Weights of a small self-supervised audio encoder (BEST-RQ).
Data: trained on short read English sentences (LibriTTS-R), 26041 training examples, 32.4 epochs.
Rows from block 3 of a small self-supervised audio encoder (BEST-RQ), named by matrix and row number. Rows with one number within an expert belong to one neuron, the router's apart. Each number is 500 + 25 x the weight over its row's rms, rounded and kept within 0 to 999. All counts start at 0. Numbers have three digits each.
After each expert's rows are labels from the 100 clips, of 14976, where the router gives the expert most weight on average: "responds to" is what is common among them; "loudest band" is the band of the loudest frequency at the time of the peak. Only what is clearly more common there than usual is listed. The data: short read English sentences (LibriTTS-R).
# router: router (model.blocks.3.mlp.router.weight, 32x256, trained with AdamW), inputs 0-127
# gate: expert gate (model.blocks.3.mlp.gate, 32x128x256), inputs 0-127
# up: expert up (model.blocks.3.mlp.up, 32x128x256), inputs 0-127
# down: expert down (model.blocks.3.mlp.down, 32x256x128, transposed), outputs 0-127

# expert 18
router.18:496471504505517466560487465511507478504502535506510533489456481504572539474471479517545553500456500502509529525480544503494488506510519512506492490477545496508482487513503520507483485529504494514515496490482497501508549486478467475455482466521522482503474522526488509544495506501544519500512517537477433485538467511519527529455558467478557502510505479517496509527502544531494500493543
gate.0:499492489517490574492487495494512473497476494510529464497497516490505487584502495501518511474542480486494458470491531514502504489489486535482461522523518443496497485501517525491530444505504479459495488514493537468489488558498499536511508506504509517470517477510478518481501546513538484483502514481504496478520488522512463559510502479504492491513510482497488476516495449495538483480493
up.0:506498517502509538490500493486509503509476492517512492512494514507493494582525517506545525484545470497462472495483538494490505482471480541490481527497517455471491493495504491508544460481485481471503439494507538486500485553494495538523503517500506516470530455511496513470493551505558499469490515479488485463525501517500481547495500490496515496508515509502499464516468441495544475458495
down.0:503481469457487501541464511491489525469505541504474502541518520490531562520514477512498500498499514494478513550488507521505449519506499487498505496518512478509512529490495484499483492460436517537573489497532524483502468481496491505460520483507476539474500561504482481562478442539496540500498532540487475482513507490486489511513550486474503513462535514493530473515514505481530517480491
gate.1:462503498480550466465473476481550488534481478486481535484431493462497522482457474517487517493488512520474545512502465493521487486565550532515501506458493483510499517534518533492494478493486494497559545520506531477460528513518442538510486470516489478539519501509468493554503511479519523502475484494476462474502489476519500483469501503474502496472471478504481527515463502505515485510494
up.1:477517522498522505490467481482521476529468488473476556477456481462498505472491467509504500478478510504479528510500469476477499508563569504535506474483500499496498551507501518489517508516482483479529553521530493469502508492516462563507472469485456505527514503483445484536519510498505518522494479529477506487513459485495514504461514499495496502507482466520518524504517507510502489494484
down.1:473458475477483525525532469542423473498528545516488514513559482495508503487587529482465467487527474517475523500523532483490527482475506501485532525511491520517495520534498512481497500536503493495527517508515536544470528525531505496515470485526505477473522487478529496505508440509490529478497514471517519513528506494500510514499530553495512473482494489510517484516518482506444476515486
gate.2:500509515516508516526495525476505519509492488499490524450515491458497526515481477528496509485473498503534501505495484473463480499526505501542493496480506463461494518512560508518479523498513534495527498489507486480494485527520515519513500468528523487529524467533453514460492558498452485446520502476524525515507510499477496505538511489494479528488556521488480507470484449532499506489512
up.2:487501495487509530495475509518490467475511510529498519509470533526515532491511492465519477473471509488514498478507530462501484486454549466526498514529439477490482475514496456511465514550476481473516495519461512527486551504480505514462506447514520495547480518521488520479479516532488493499478488484519523483529501512530519460503510487497514538488474480489513484500463525506496522502477
down.2:529498513471556464488474501469497533510480485487516483497511486497542514494486488479524507495498480503454527544499495500487534531491510524513461514501495464466483486529508440490500572494516486506530491433466503527524505509544512532493483534493476517514546514488540456495509516473491523508493521527505547517528509480470511545558494503480511512488472514524472513463525514490500518513500
gate.3:470513505492534535500511509534501522520508509552503480465537523502472467444529476509489501492504468489492512466531489506483525508540497535439518473501486488491518477490515479494426512494489508487492520502517544463506501482505515508546539493496439507442525528469531496508498460488517499512522544459465490477459501523516526545513512470463468474515472512477481497511491493492521510512508
up.3:512514494457531486490518503524510497522560528503489542485471534538510512470528485474461541492517522522511496524478493504471485532444482476534484509501533504483483513466472515490516517491520562523522516497503504490514485485504496504466525539501484469478449476477486449503521494508459490527545499499495490535493533488516517473435487519461475486512473496518525517510466502464488514501482
down.3:527510501457464430485505544477490531482539547547505473511508494464509513505479521506514575488511488527470528534486521509513495444522490476500559490519477505493517532534482498528485529538519536479469490485494469463483502500520503469502455531505487504492520536462530451481509510487531517540488497475503529509469490502526490454513489500463486516523495548548507483527467463476530496494479
responds to: voice: female
loudest band: 250 to 500 Hz

# expert 15
router.15:482530466478522472498482529491523511490482488511510494467508521494474474515503482511472482500510506489498484546506410518488496521474500510485509500502475513469514532530529515463524468507522513535503485586542491514540468504497495497481445494507490479504485513491487504525491494480519475486564527495454512488516503498476541509499507452467469481482544514468486514485472465514480473484497
gate.0:470460520480479503501501511459501456486495491478469511512455489481517527492482524502517510485506565523542500486512469509481485546498515525490549503512489476505534438504494544476499494512568518509521475481476537534475476545487493491480459496483534470497478472495536509510477485526506502489517486491448489474497483528460512465475514523507538498466512519484517486479502489474509510490527
up.0:474466538513497511505503481459499465548501511496451506479478494471503519482487508524525546491533580528546478506514483508497521519494504529497531499495486499499546446520486510509494477510555525492516494510507516501454479522501499473476461513477542465504465475475526532505491485535497494512529515500453497482497481534488498499502513526524506488486542532482502482493499478458511497495531
down.0:501468486481490495485469448518537489533504498527501498525479474526521485498489539504519541527514498493471454461491485553520460480511499501487491502491478528513525480501467451487528431515489498485488471499552456522476524512510525511501519541459492481505504471496472493502505505495553500518550529560528490495493490454481495504521520488476477503571466495476504494518489514490489533519525
gate.1:533479538504500480495508499480529494487511520505474503495546493499473462536501520508538477478507504485490463449496530469540495486467450489512466498475513485521497438494489501508511514509484508490514465482508528505535519526482527482495515492515451458448475467481511530529503516506516498454522472500541510517510480485551455509503529532518514487497463487499502489542544512489519535516529
up.1:506507510508510499481512520501529470506487534492501477487533513513503546549515504527502466472476526452496460459519495481488526504498468484536494487483505474521494524439494530518528506454469509488516498483494496538511485476503501437522537502440550473502501487502466529563529510466503509500540484509548487526512512501508497513477481506482515490520534473485498495504507486490480493514513
down.1:491522509478517522502498498523477544534459445512519492495511525504527518490519501465480504493511479542523490492497499511483489529560525488474547512543511503516441518510548506512517512479497492550481509525476491522509473562503506504498519492508490464472443549518501496516554504475465501480537541482504459552488530501500517503509443480495494539489461499450553495559555515475473484465513
gate.2:508503548512505480505513486517483428447466532523509479509497538494517475505464466442501445496487497476503483531479496524525479498545505455445525477562553522522497518476443502515510484513507488495517463497562500483508521498492497527519508502521541492510529502489486523477535510479516495484512471537485492481502504506513514533500535488512496533481482496510511519510464492522483484513507
up.2:531500529491481532496571493450485506512523466510486544492528506486522494497484508534477514496488494529488491587503549410517487498509485555534510511494491448498529516475491502475470464498454497509495518477515509509485503531465513510494524509491511486545529491502489489530443525472482517534496530538472496519495473525532514450496453509502481462522525522480513481502496501473469487506522
down.2:488510543486536500498516493471490509502447522534489513548516462488488463453488502477496490539521450496516522499528517524484491521480505468499500497472535529519508502525511474483511516576484486525500497484511511502494471522466485505491518536522504503488519459490517510488504489548477554502536508546533503539531483506511500537480494466529453483501518502473538524456537502496486498535520
gate.3:502538526474475523486516552502500525493508471494508470498511498505475480481555537484513461499438464509480479562490504484487466510519494505495494513504495500463497501483535478499462531435568484444531501487499525482485505483495507481500488495548486502494555505496520488489480482475515491488453487489506518483491501508506518558480469471520506487468511505495471488519506484490492523499499
up.3:482471495532501495503488450484516468508498553514491511496496505491513534504452469516485532515557542505511508451529481516500518479484477499508514478521522508539506485507456502492529465557441523541471505490493484508493493517497480525467514515473504487520460499504482530507529508546495518512540500531497478517488519488481492460514519533479497526524508498503528504484495541497508477503503
down.3:495499525528489481510501540486495506512513456476442530489488497492532511515510515516478441495503507495510508506497480484545503505482501513486500509505518481468508498474448460486524480466476485503517485508490477485484514444505533505500532536520475456493542518503499502513485505505428520456498492510486510489480519492502513471493547476446512448482521512484522493481527477463520488505433
responds to: voice: female
loudest band: 250 to 500 Hz; 500 to 1000 Hz

# expert 28
router.28:529512488513473492502498502487533482464551507488499519503426499481524567513518493522480530556467506503496574489513522502523527464524499530518480486492515494521507530492497499510491552561473479514551474495422522470495508477510472517466494485499497497540512497517437519525507496509482528482502497517502434502501491532526506521502506503489505477530513460506492536538482481537481534530540
gate.0:506465493529495519470520535459502506506468496476491547524487520528530460456521534476465495470544521527488503484489514468518528506529507457458477523481482495490525490515505483446536510449526530503494508500494540528477494496502515493563529488501503454485495503513547503497479517517486486507536540490506527488507509482464484469546507510493515514478493502488532510513483499493493518544519
up.0:536480456483476465524524476554540552513521488488506455498476470512470470486483515491534514478484493510525514444493451514534502519483473487509502512482496523486513520503463496503468489497508496490494496518513502455518532519507521508483482502488509497505531498505516498506504527533519509496462505539466497479490502491506512539496455469476508504539510500482531526516459490537506450461485
down.0:517468482440521501502512496515498522483482499513477520476500494515494426506532543550497490533504514492528500492513464467502444502523477535513476455518497484519529480537501542479510507548493517540509526489492464508524579504542498492510468496495488468536522477490534495508518532489512487493521469494495547516509462499544483514460505523550518501516511464557470463517470504534487479513515
gate.1:496535511477485481493499538468554519485487498519531516470505492496482518479512538495494530503535492517490487500525485479490520506479443519537551527473481511478512530494455478568481471483483544501500481524512485510495527490480550512478479495492514493505490485512486471479479494499474511488481478503486519494490523477508539559520470499499488504505505471511483587463467496509537487469511
up.1:540504465509491451492500494510501484520514501505498511508531501471547509519490494469479476500511507534460534521506505495492510492498524504503507483475547508487525488514483504472466539470464518470469525522517497515511542476497490493498487507506494502536523475533505519498497538479491499500466463513463474458492439496517501478470547479503496502522480515499489458511527513454463452516513
down.1:458460490537512513500516476494489479506517572490520479487510543515517432503504521519508505482496508536447468507485473487511484485458481495467494463477526514475494517498519559506544498503488521498514469486506538527493531509482521486477530523516521524522493487470488444473520458458462483478486473462495478547509521500533512503509481544521486544442501533532533523490501508500532520473520
gate.2:540502499525514538473506498484460495513509499489525475502551516494505505509509524487487493508534479514515486421526486495523522505496501452492487484440423514471484496495455458494562471490537468499460493496534530506496472546489506509477507490463505471441505479496521488491452550518487526493497511501499525498497507486498501516500478532487491509484519489459506474448520476509499480508500
up.2:479516504446509463526471507524523459493498511487473507514474498469487474513491474494499508473479528504483512552530479487488502482464488499509505493546589497531507510504528491502491473525425519542497469498486516490500486495509494503503502532515516518555509547457480462501510483508497479520519495520458487481516479513504527473512507481515500489534448494518500522538490477463489522489514
down.2:482484506489515476536516468561430510511501488549485491472474537523493512508482535445485525487470469531483492516478494497517478569560501480508530505480472522522496492516555492520467436515517453476510481482521508520501459456504509473498531518534517474450505505492489487472502518499516508499512495492477521474490518508497474475492522521499483529524508509483487503470470491491471504478536
gate.3:511504446490497475483516475507446474502499469468495511522424518463506500517518511543446502517484472527531509485455509449481528457447523499514506487520489502518512546483489535489477540479489548477514484509482470510516491480500498445540476518511490494511491508500465510487539486517517509516518547494516539485506474500524503484544500490493456488474504469464479483472548513504530518485500
up.3:510509552500519503515516504501507501478528513503509477449570478506495502467508508471489495486491506505488513481497480596530508491522463497499531511500496521505523432495483476507492520486537450512469505454511478493495494517475505545463496501495487505502517532513539491500486500513488535478474447507475478499494527512487512542459485527496529503488510523536542510546447477495454499503517
down.3:470522485510479508494512479487478511524497479505512517487508466513476508500505544512472533476512501527494516505515493518464490493511514529500524495532524519488489489493496523511456511462468450476495526488466474532493507522497474467523500503483494539474532480505475449504513474511496515489520501473496470507493504481511466475521519466491503488495474521479484477455506505556498443545507
responds to: voice: male
loudest band: 250 to 500 Hz

# expert 31
router.31:512493468544482485548454494472494499498553524528496557489464520502512500500495529515507503546495507491529501528495523492513518524524524496493471493469523489549443496506509554486478536541538480536511493501514505457463501499482466465454502557504530509514490508528499525482483512532502563503481463490473459458516471521588514485479519461478488506504511463489500493504531455475443500475515
gate.0:508517512522510503523530494501485514544478534507500497475475470492475521453480524490520514513492491501483525530539480512504526526471507480498505511495522507480498510506445486461482492551510508469482468557485473489511519484466523510531562465520492507503520500516492482490525495454469472464510463455489462472525512478514471504524476490465507469511508489525536513524509493555516530481493
up.0:486499513476491518488481536497521542473485449557506522523500449463504505486481514505510495517489496476533483481481506528502479541521497524534480518471481519512511484528502470526541496489496458516487526464504503495505495492459467520497427556475490543487515501517535452539494460511527522480458535515535518493525464513533513520513516513500484476503473519494491494509502485503483531479475
down.0:507510472496483526507504523507493509488473525531478489474502522438491518542512509541549490539474537527543526489520494500501495499509510497501516480478485487479485501468469532480474527504471504479504513500487506511486499458474546490458470514486507522530519503494502526514510489532480537488479504526491485507456517509513462510515508527524517512513487515457482498496513479521494489494490
gate.1:488527515499547493485536514488541506553523478475527501546556506483520502533491492488492493520483500525491497477502485513502487473497516467469510499466507481505501474539499461500525498478514497482480510524568503503517522511466511471486492535511517511517478491482489527486511486528496506509484471469522495460469499459519503490436546493462496480526492484529489494451456530493490495545535
up.1:494526461493498504516479528533542542503502514527497495523531536534454489507475525450528517480515491460519466481495492525503507520503475515523503510458493469496500510478510462497531502525481455505477535471475498499499513506523483488487555546459503501554494517545480511429474509533505509516528530515499487490428481505510489511487510477512497532488471501516531460461478465519489487506471
down.1:498501480482484445518484545481442523556453497491501457479490482494503461504459525444527480511525500518523485501517506513475515493548514521509481497516537505493480460516462508493503540520514471504467523466492499510497475492490524500496506498494510514499516450519506494496505504475528520474524470484501496485512501538511512492495476495502504479504497516493531496508541495495478544486513
gate.2:523527456508492504507529582504540506467478498533473528493478463525484529489511502494518470495491454494541503504496519516507477501555510508500498506466488491485512532525474478482460517495497512544486478468502499513511553455495525514497519494486481485480528508498485514515476481488476477526533508506487506498567455518501511478482473484548506516521517513559529540521500494505483506509507
up.2:526514522509488514535490533520489511480551492493504527481482492484539481491469489524486482509496517486492501495469496533512526513546514467514563464446534509485539500564517510502576452507482512520504484489500541511485558462518506455521523494437488502518495506509497456537513511514446500530496507483488517524501491502513538457490479495511511480531519480474455491478487490512529477493520
down.2:504525520505525495484464465499481522474537459505518491483498474490487471510537482548453462510489523485451494531499465500479473485477490519529539519500500478502478512506526478470503493486502519500507531473448573447480525519457481498518481484485513520492510533500448530490452471479483474439489532477474485480471481478489464484511498478529514476496506469515466474492544519482486503505522
gate.3:488503463475499511481498521499503464504467512518480473544474478488509462460504485487460489494529524488485495485497496534551496503546508505567524487476501489485500530536485533516525524470477511465488507469527476472517573493550548486509533493481472495533484500483472511432512519529519524499505496491464471483526488492503488512517490475495509533531517493492518491501507471507449506509521
up.3:500482498505510554485503479481489541508476459472496506462512566464483480482434504521532507520523519495506512511502502483474483506511494525509513526502523515504505455503504533495463425451521531494503529492463488496485489490511478522501453476490535497523541499545535537447489523513507478510473508510463529534545523534519491501504509534472458509505528488454488482513489491534498450484475
down.3:510529534485474505524521525514495513507467519523489504489489539551483476524478536469511529501461464510532517532511502528485528526510489539487487481501543532520514487500483474536509446471510484450466498509500487491519510517530515484488449519489511476488478507509487498480475512485494438517462524556456475468512514521481467487478511527525519523534499471469506480479484522508499483461474
responds to: voice: female
loudest band: 4000 to 8000 Hz

# expert 12
router.12:493502533491524480527485500465563481470562528476531500491459540503481560474490497492535481534518529505509489541511537500498515500473488491519522476490555531543530491565522461503519503495483520544527506498467503511482460487522479496441475508533518515511506483501517508519515527523514539502506469490539512520505470499480501529491555515490514542527506494540510483522491456540514548497470
gate.0:480508456487490452499493482469529515510525519450483481506480489482520478467469494505487484474463492503513522501453533523465510525503505494485544489475492483544485497506507516551523539529465498482476537529507509504517517442494517508495510498512510517518514501500505483509483552528496495501509506484492475545491490470488511505507489459537477465495487467484483501480515445539499510491497
up.0:504474532497486544488495522464540461475544491483486491507487495480484442440461479487522517536461495516498490511484541487472483551488489517509494491504532508528528438527488528594534560472473487479474522516521477507509466479465506514540543498532488511490513498545478483536481515479503504537526493520495526486514489471506500513536507467547506492549476429484516512506518511503518507507474
down.0:483554508468514503544471552506540535512510511467527499494520532454499477490489518537490487484499513526486489514481511500477517481486489486529520513493445517496460546511535494479464517519477543515507509485506474514515497464532456496513513554486494519522481503509544485540491531537514526528493510531504496472524495515491484463497514546491513486564502492458450491525464520503477506528537
gate.1:519474531474495503521514560506509464499468558500541496577501475508516459472495474490524441500580521507498496509519500526516497542496474532461481470481518512523504512490511524536578547491560477483487497483500482511484525493531503532513555513514496484473487508531485495502513476494581469464530491530497479529491518464490467489512512443529457497463508468475512495502508511491502511508473
up.1:471473498471527520521504560478482495499500527502471511469493520501488509484498481503520475451579494498501496497524479500520465500509491503499512535529549510492531511501523545541526560482510475506445536492543507486493480566525520503506450487529477471490522421478527515499527500483559498468491525503524539550452524497502494432519502505526508548529522496501539499474453496532473488505495
down.1:490495547453496491510432482471499495450533517508484515498493585502526475515483444474490510507498525542487484492517541480464465502581504494502498525486547470507491488505546518487503505497473492470502485508517507497501485516514520452469499519531501468490489454518495501497513487485538537503515512476484497512499493503504501508464494442482490509469512473472545476514475497510496500519493
gate.2:473498543474490498501501473476537511512530510514519502494487486494471505460488444504458497498507491494503476489538500533514514527498530488493507549432462509486531509511512455489499472494571508471493517508524478492533494478496530525470508505473485517491469462504471483484458532496553526504501487556458510517472517477505506464455457476510486511542505525466489528528505520494549460502500
up.2:491521551476508498504514483481539511512473520497556496484483492498463500462475489520462493504519513467517474502555500549535490517525511452470504526465468499454523535514509458480512475498540493486504510496479507498507513477492523517493527488497516537498480484523481482490466509482537525508477497520468499480475547505479494480451485502487491532550523526489514521525507546493569472512508
down.2:535581595538515485505488517508472493503521530491548490499452484474462492518490471517498534521529449514487456507488506488510457512523491519537445499502503486486484494499449480472515496519522489446536497544485504516480535467487483475485485510513497490506496494497507499503488495462459516490462503490505513504526508489525472496483461528530489526531518460484520518526484475475459490482519
gate.3:470488522515474497488521535503473510468444478529513500487482492553494506508494528493538460495518494514499492533554510495473478475525479471487508486499518469498471493536503493458453537461451496534484498480481494515505452583527493548483454491479481508536527486469520497506484556484497528463521500484489524524495489487499484575510499516539464501477511530479498517482505491520527520494488
up.3:534519486483510476490447470516500496565499509474497483535506460449521496483505495504489542529508529509480525501482509502487537559477536523503494550503499509495558485454502522543545444540527524475489520506518489484520520464469503463523517492511503481486449501519490511455512457519526476532448509509512474511487531506481477437497471465456527496516497461534518491521486465491514474516516
down.3:491495542496521506532506503499517493404536458478497483487456488509521506456521503457491482518490496506510487494541504500498522497517505511480546458521444464471517520515521441485479521491531507480474470527465485504509518528498493500501541532531521525531497507525505477539512550507527472469482496502479538496544474530458511503474521524512506440482496506526461514520512478477504485509507
responds to: the word "you"
loudest band: 250 to 500 Hz

# expert 7
router.7:514516494510485499522487538534513494494533508470494470513448494527534523525493496539524524511489480506491521475504514491466500507475481464502475507458503510563516484521450494541458503510506501515521548522487471473516513506487486485488480550489523463500486514492466523501496526450517523515466493528528468519521475498583485559474505480499502506494522488491495532531494473533473472488525
gate.0:492468480500533525500519524477572483492513512498533517468501453500479493533511520535509554513491521509475460470511508472494517521487508536503540509493500495475484529550485467513491523574470494502506517550532539489510510487463488518493505463493526510518505447520502544517493520521533467523530525487542502468489520504525479507501484521490478518526477491487515472488466486494484497482492
up.0:435496489505539501514486447498477514539480502486544521480521503504505550469507504488509499453519500512499520561498485468547474484530474530481470493498494507500466489420550530514486475494539453465503493512497506485475495456477503511464519507513474511473491501485514463483469484542508500541542500508497505516504519511526466490474461511497520477467474528478473520473484507549497480536530
down.0:549437503554522522499512504534512481500501511463532495479525428511511553498508467477466526526474495476502505484467535487487518499492505476520471509491531498536482507467500506531512445529551506514505489519507479503508486521476511502474476526523497526474489535493489494523512489533513499526502488535557500466500512481499495505524494486551524535498509496476531489499491505501537528451496
gate.1:500519462468512477527500506481506483506483475476474535519497467497511489485468529518474473516552536546475515539527548515506486465528509462552467516519454494515511503478485460547510488459570455496488439479494473477512556547487512518527494476466483511512537484455541508490499499504507474503537505461532514475500493541464516530526505500515493501487510504480517525495472475503515503516486
up.1:506547504500486496509532461525516509534517512503520542511467526517489492490439534490531539499519494500526504501505480480546493498519531500511450514505468486531473520465487512495488486545446503461517431502528470484537459475504520496527504484527483480517477466518445474516482492523499507577465496483446475515510512496470497526574487466467503503518480509514535494525472531500512516510477
down.1:483530535514523544513514438482510512465507547477485504491510492484484545496505513482499495514488494517488514470512467523532535497508520450498497509481458485471457531513480514501463518542487542477487513500502520459507497495486492482472507481490477531489465430502530439543470515476479489520478494498479495501472494493496487526536498448488502462480494466467508499489510492501545487501493
gate.2:518491504480555497489499501461484458512523501508480522509541447504509473538453524492489473497495469546502521504475551465502512510497511513499540503516477505490505518495499508495517501456479505492513531530508516477526490493474480494484537476534473468487478529494514476501485506538503507503492512500497498513509516466496446471505503499499535450506491487534518453524482502516469477480465
up.2:489491486466485493534524528509514508493516471507525564498524556509515513555505538450540523489495528523519493469498512476505502445500547523503462511495503502538480531494518541464512482531530527519492519476506452519497512502514507474500490494466472478541515547463512484499495474475511506495501507508494478531519501500494520492470490490518513507504491505511521511498469539477482521531499
down.2:500510473516519483529566494514513499492508513481493508501506476521490527537485480416522541550481465491489526454492470538466515512514507527509457502510480501504495505468504541478516506447483467471544509475472512518473497445490513474503506484480507486504516455483440536525532476476467563534492527468529479457497471463526502484493493470483498465522525509503496501475482506542501495468500
gate.3:508480481470528535529481510507495459523506472472504493524492531527503508491519480480457516514494516497537489483485485498470526557463507500507442470493480497510522504481493498493502499514495507511497523473496511469510463497500502477513526552499488537475526532521496499561500515483498483446496459452464484490506491500531538527526490499480514445528513482523512469484534494534507463507493
up.3:493491501530483471484519477513449546496490501505468480489536466475513496517458502487486479493491515509492557522472492520535464412547515468495528509458528462461498505495490513497522495513503490464507470486514459517488537497488485473510492447495500488519483463492506505467513496535518488534483536555499521479485490517461481486496516487519483573507480488493481569501470518501520521500486
down.3:465491456508533526525499515486483504503466515501464457549523551497497478492507507507530503496497552478539482465464517513476526492512515493524452547494512442474518506442476453488478495489493472485513511458538463485521502466515516497523508522493504498486444501501501504496506525519499496532499495508512481459523519510539518479539477522555518473492511506486516563489463495525527521500515
responds to: voice: male
loudest band: 4000 to 8000 Hz

# expert 11
router.11:543482513495502486501483505481497503495538494481520535539425549543521500480507489510482547513487507511499541488510521495532495498497488483491486470466504517546508480516507513506560524548486483530541476512482519523506493519490469479459480545480533510486545519531445495512497473503467543483534488495535465529530489457506506518462512502476519527541500517533526525492483519519496475477515
gate.0:492470507491490474513534524469543532515498521479481499480505528541481445514471494492512534500507492515486481493526502515524482491491489510511470505485478504537538473519510492537532492475495480550515500536505524473525539509528512469466526486501568526499518482449483489533466468503495509483523517515483477535476472513494454489508461476479491545472472544535572480496503511499583465510470
up.0:500550500489503479492532506513535508521487512470499498483515524504498492550457476524504538496473487544477525506523483504527494490509485497529463496503504505518510471495498468528531507487513487554526519518491504484494489553514504488495518478536571524538457491477516500520481521503489532481544484520519478529448478482520474489522498521473485525483531492548544498512499460493571454504489
down.0:543491486503510500501484485470499514484462503533486484511483413506512482500521494468524490516422469489497493511496501519534437516469483533490520507501464493491496505502519518502528502538526516496484505571531522507465502511491473500515521475496469513535498524532498520495503487524489461497492478522529542467522515510480488544524508569539499451510526490506446506506488468504513480472478
gate.1:511496465536497518452491455485484519402496486514470481546522500464490481514535515510499455526514503522500510525509472524540511523540521463473486522500506509513509487460457515495469522528501525496527542513504468488493485496561501469517476467483484513507510484493507498471503494494495493498513494492487482461521508498509460525471503537502448502503528513497481494492537467504509509515532
up.1:484510537530478474541510515549480459548482494476525531424490476512504517457489489495487543488495500479510460515498485495464506489425473540529494497502496451491481514531545486500528501482481492460441486491496473510494505507497518511484537561479497496529490481520480472517510510516484513483504525507487484505493515518519544481520528476546526503524488506516546484525464509508482501496494
down.1:516506507497488463490478486476495512509469500480473483521480494478504533451479506490434524508485473491523490594529502460507482493543546503487473512489504526500491476498488568517520530478513496505534533503518493484500470544492500517500526521487526519516499464449491527531506511470514528460517511503498480511461502535523504480504526495518479474478506496502541501504494525495537476503484
gate.2:486512482510502494473542423485477579453494478532474519552504524563497505506458526493478461493456534498488497479520489494503478507494489479514485498511515499505562479476516506501471513577508469484475477501505545512503507480479478487436447519500490469517490507469501492538502482513457443462513525454495560536519515530500484510571494539465505497531508498547515497502495498512476516524467
up.2:505441519490536512513484504493490448533497530478524467487491514428489480508544488523510516512516459522532506517487508514500533511510511521483492507518508521488463517519483519517531472423475528506507485488521492482525496503515502492544509449502510551477496481517499527467501521520537515560482513508532437458506506468497503514421510474540537503486487524491505525490487524491514474467529
down.2:487528497496478446477523529540503473499517467485428491479511499494493481487481528416474493465457515494533529533479519471499493491482504477495547495499489507525510478492508499492545495437483508539527490487505487474523464529496514503494482459476501500495516534486501488511516537505501527467518508476482531475486512515533515468514502503466517429486500446467502482534533443528520488502498
gate.3:472505481473561485506483470487497462541534504482481491447530484538498490483461522536596502472502490471487483503492518474518507492492494502497508489487528506499474489519493500518520494492496502456492485466453499493490489515480490552541491502496500530491509543501481495494481520505521529511488517513479549483522515532494508522497446490483487469468516480527517538546481500516509473529492
up.3:499517499489504502488488489534504499508500467476495524467434483518508542504471504536495499485489477467508497559494519492509434493536459552521497504524505506508522497569537478536557449510489448510474500473507499483491514507489506499492486495476501477482545505516506504495490490523541492540530514473525551510499497500478499494529487489498479482507490473501503450462509511548522515519477
down.3:515494463520534515488492505469505550496532591503470464488486443496506509463496508536530508510457507506503483517446486485490492475523484512502516520461504494508500479463481472519501523496459494510514524521485479514533521546460462485508492471496463481506480509491498490493499514501457528490525482490495482485487494503493520483472503487515510499517493502484502562479485504537494504498504
responds to: voice: female
loudest band: 500 to 1000 Hz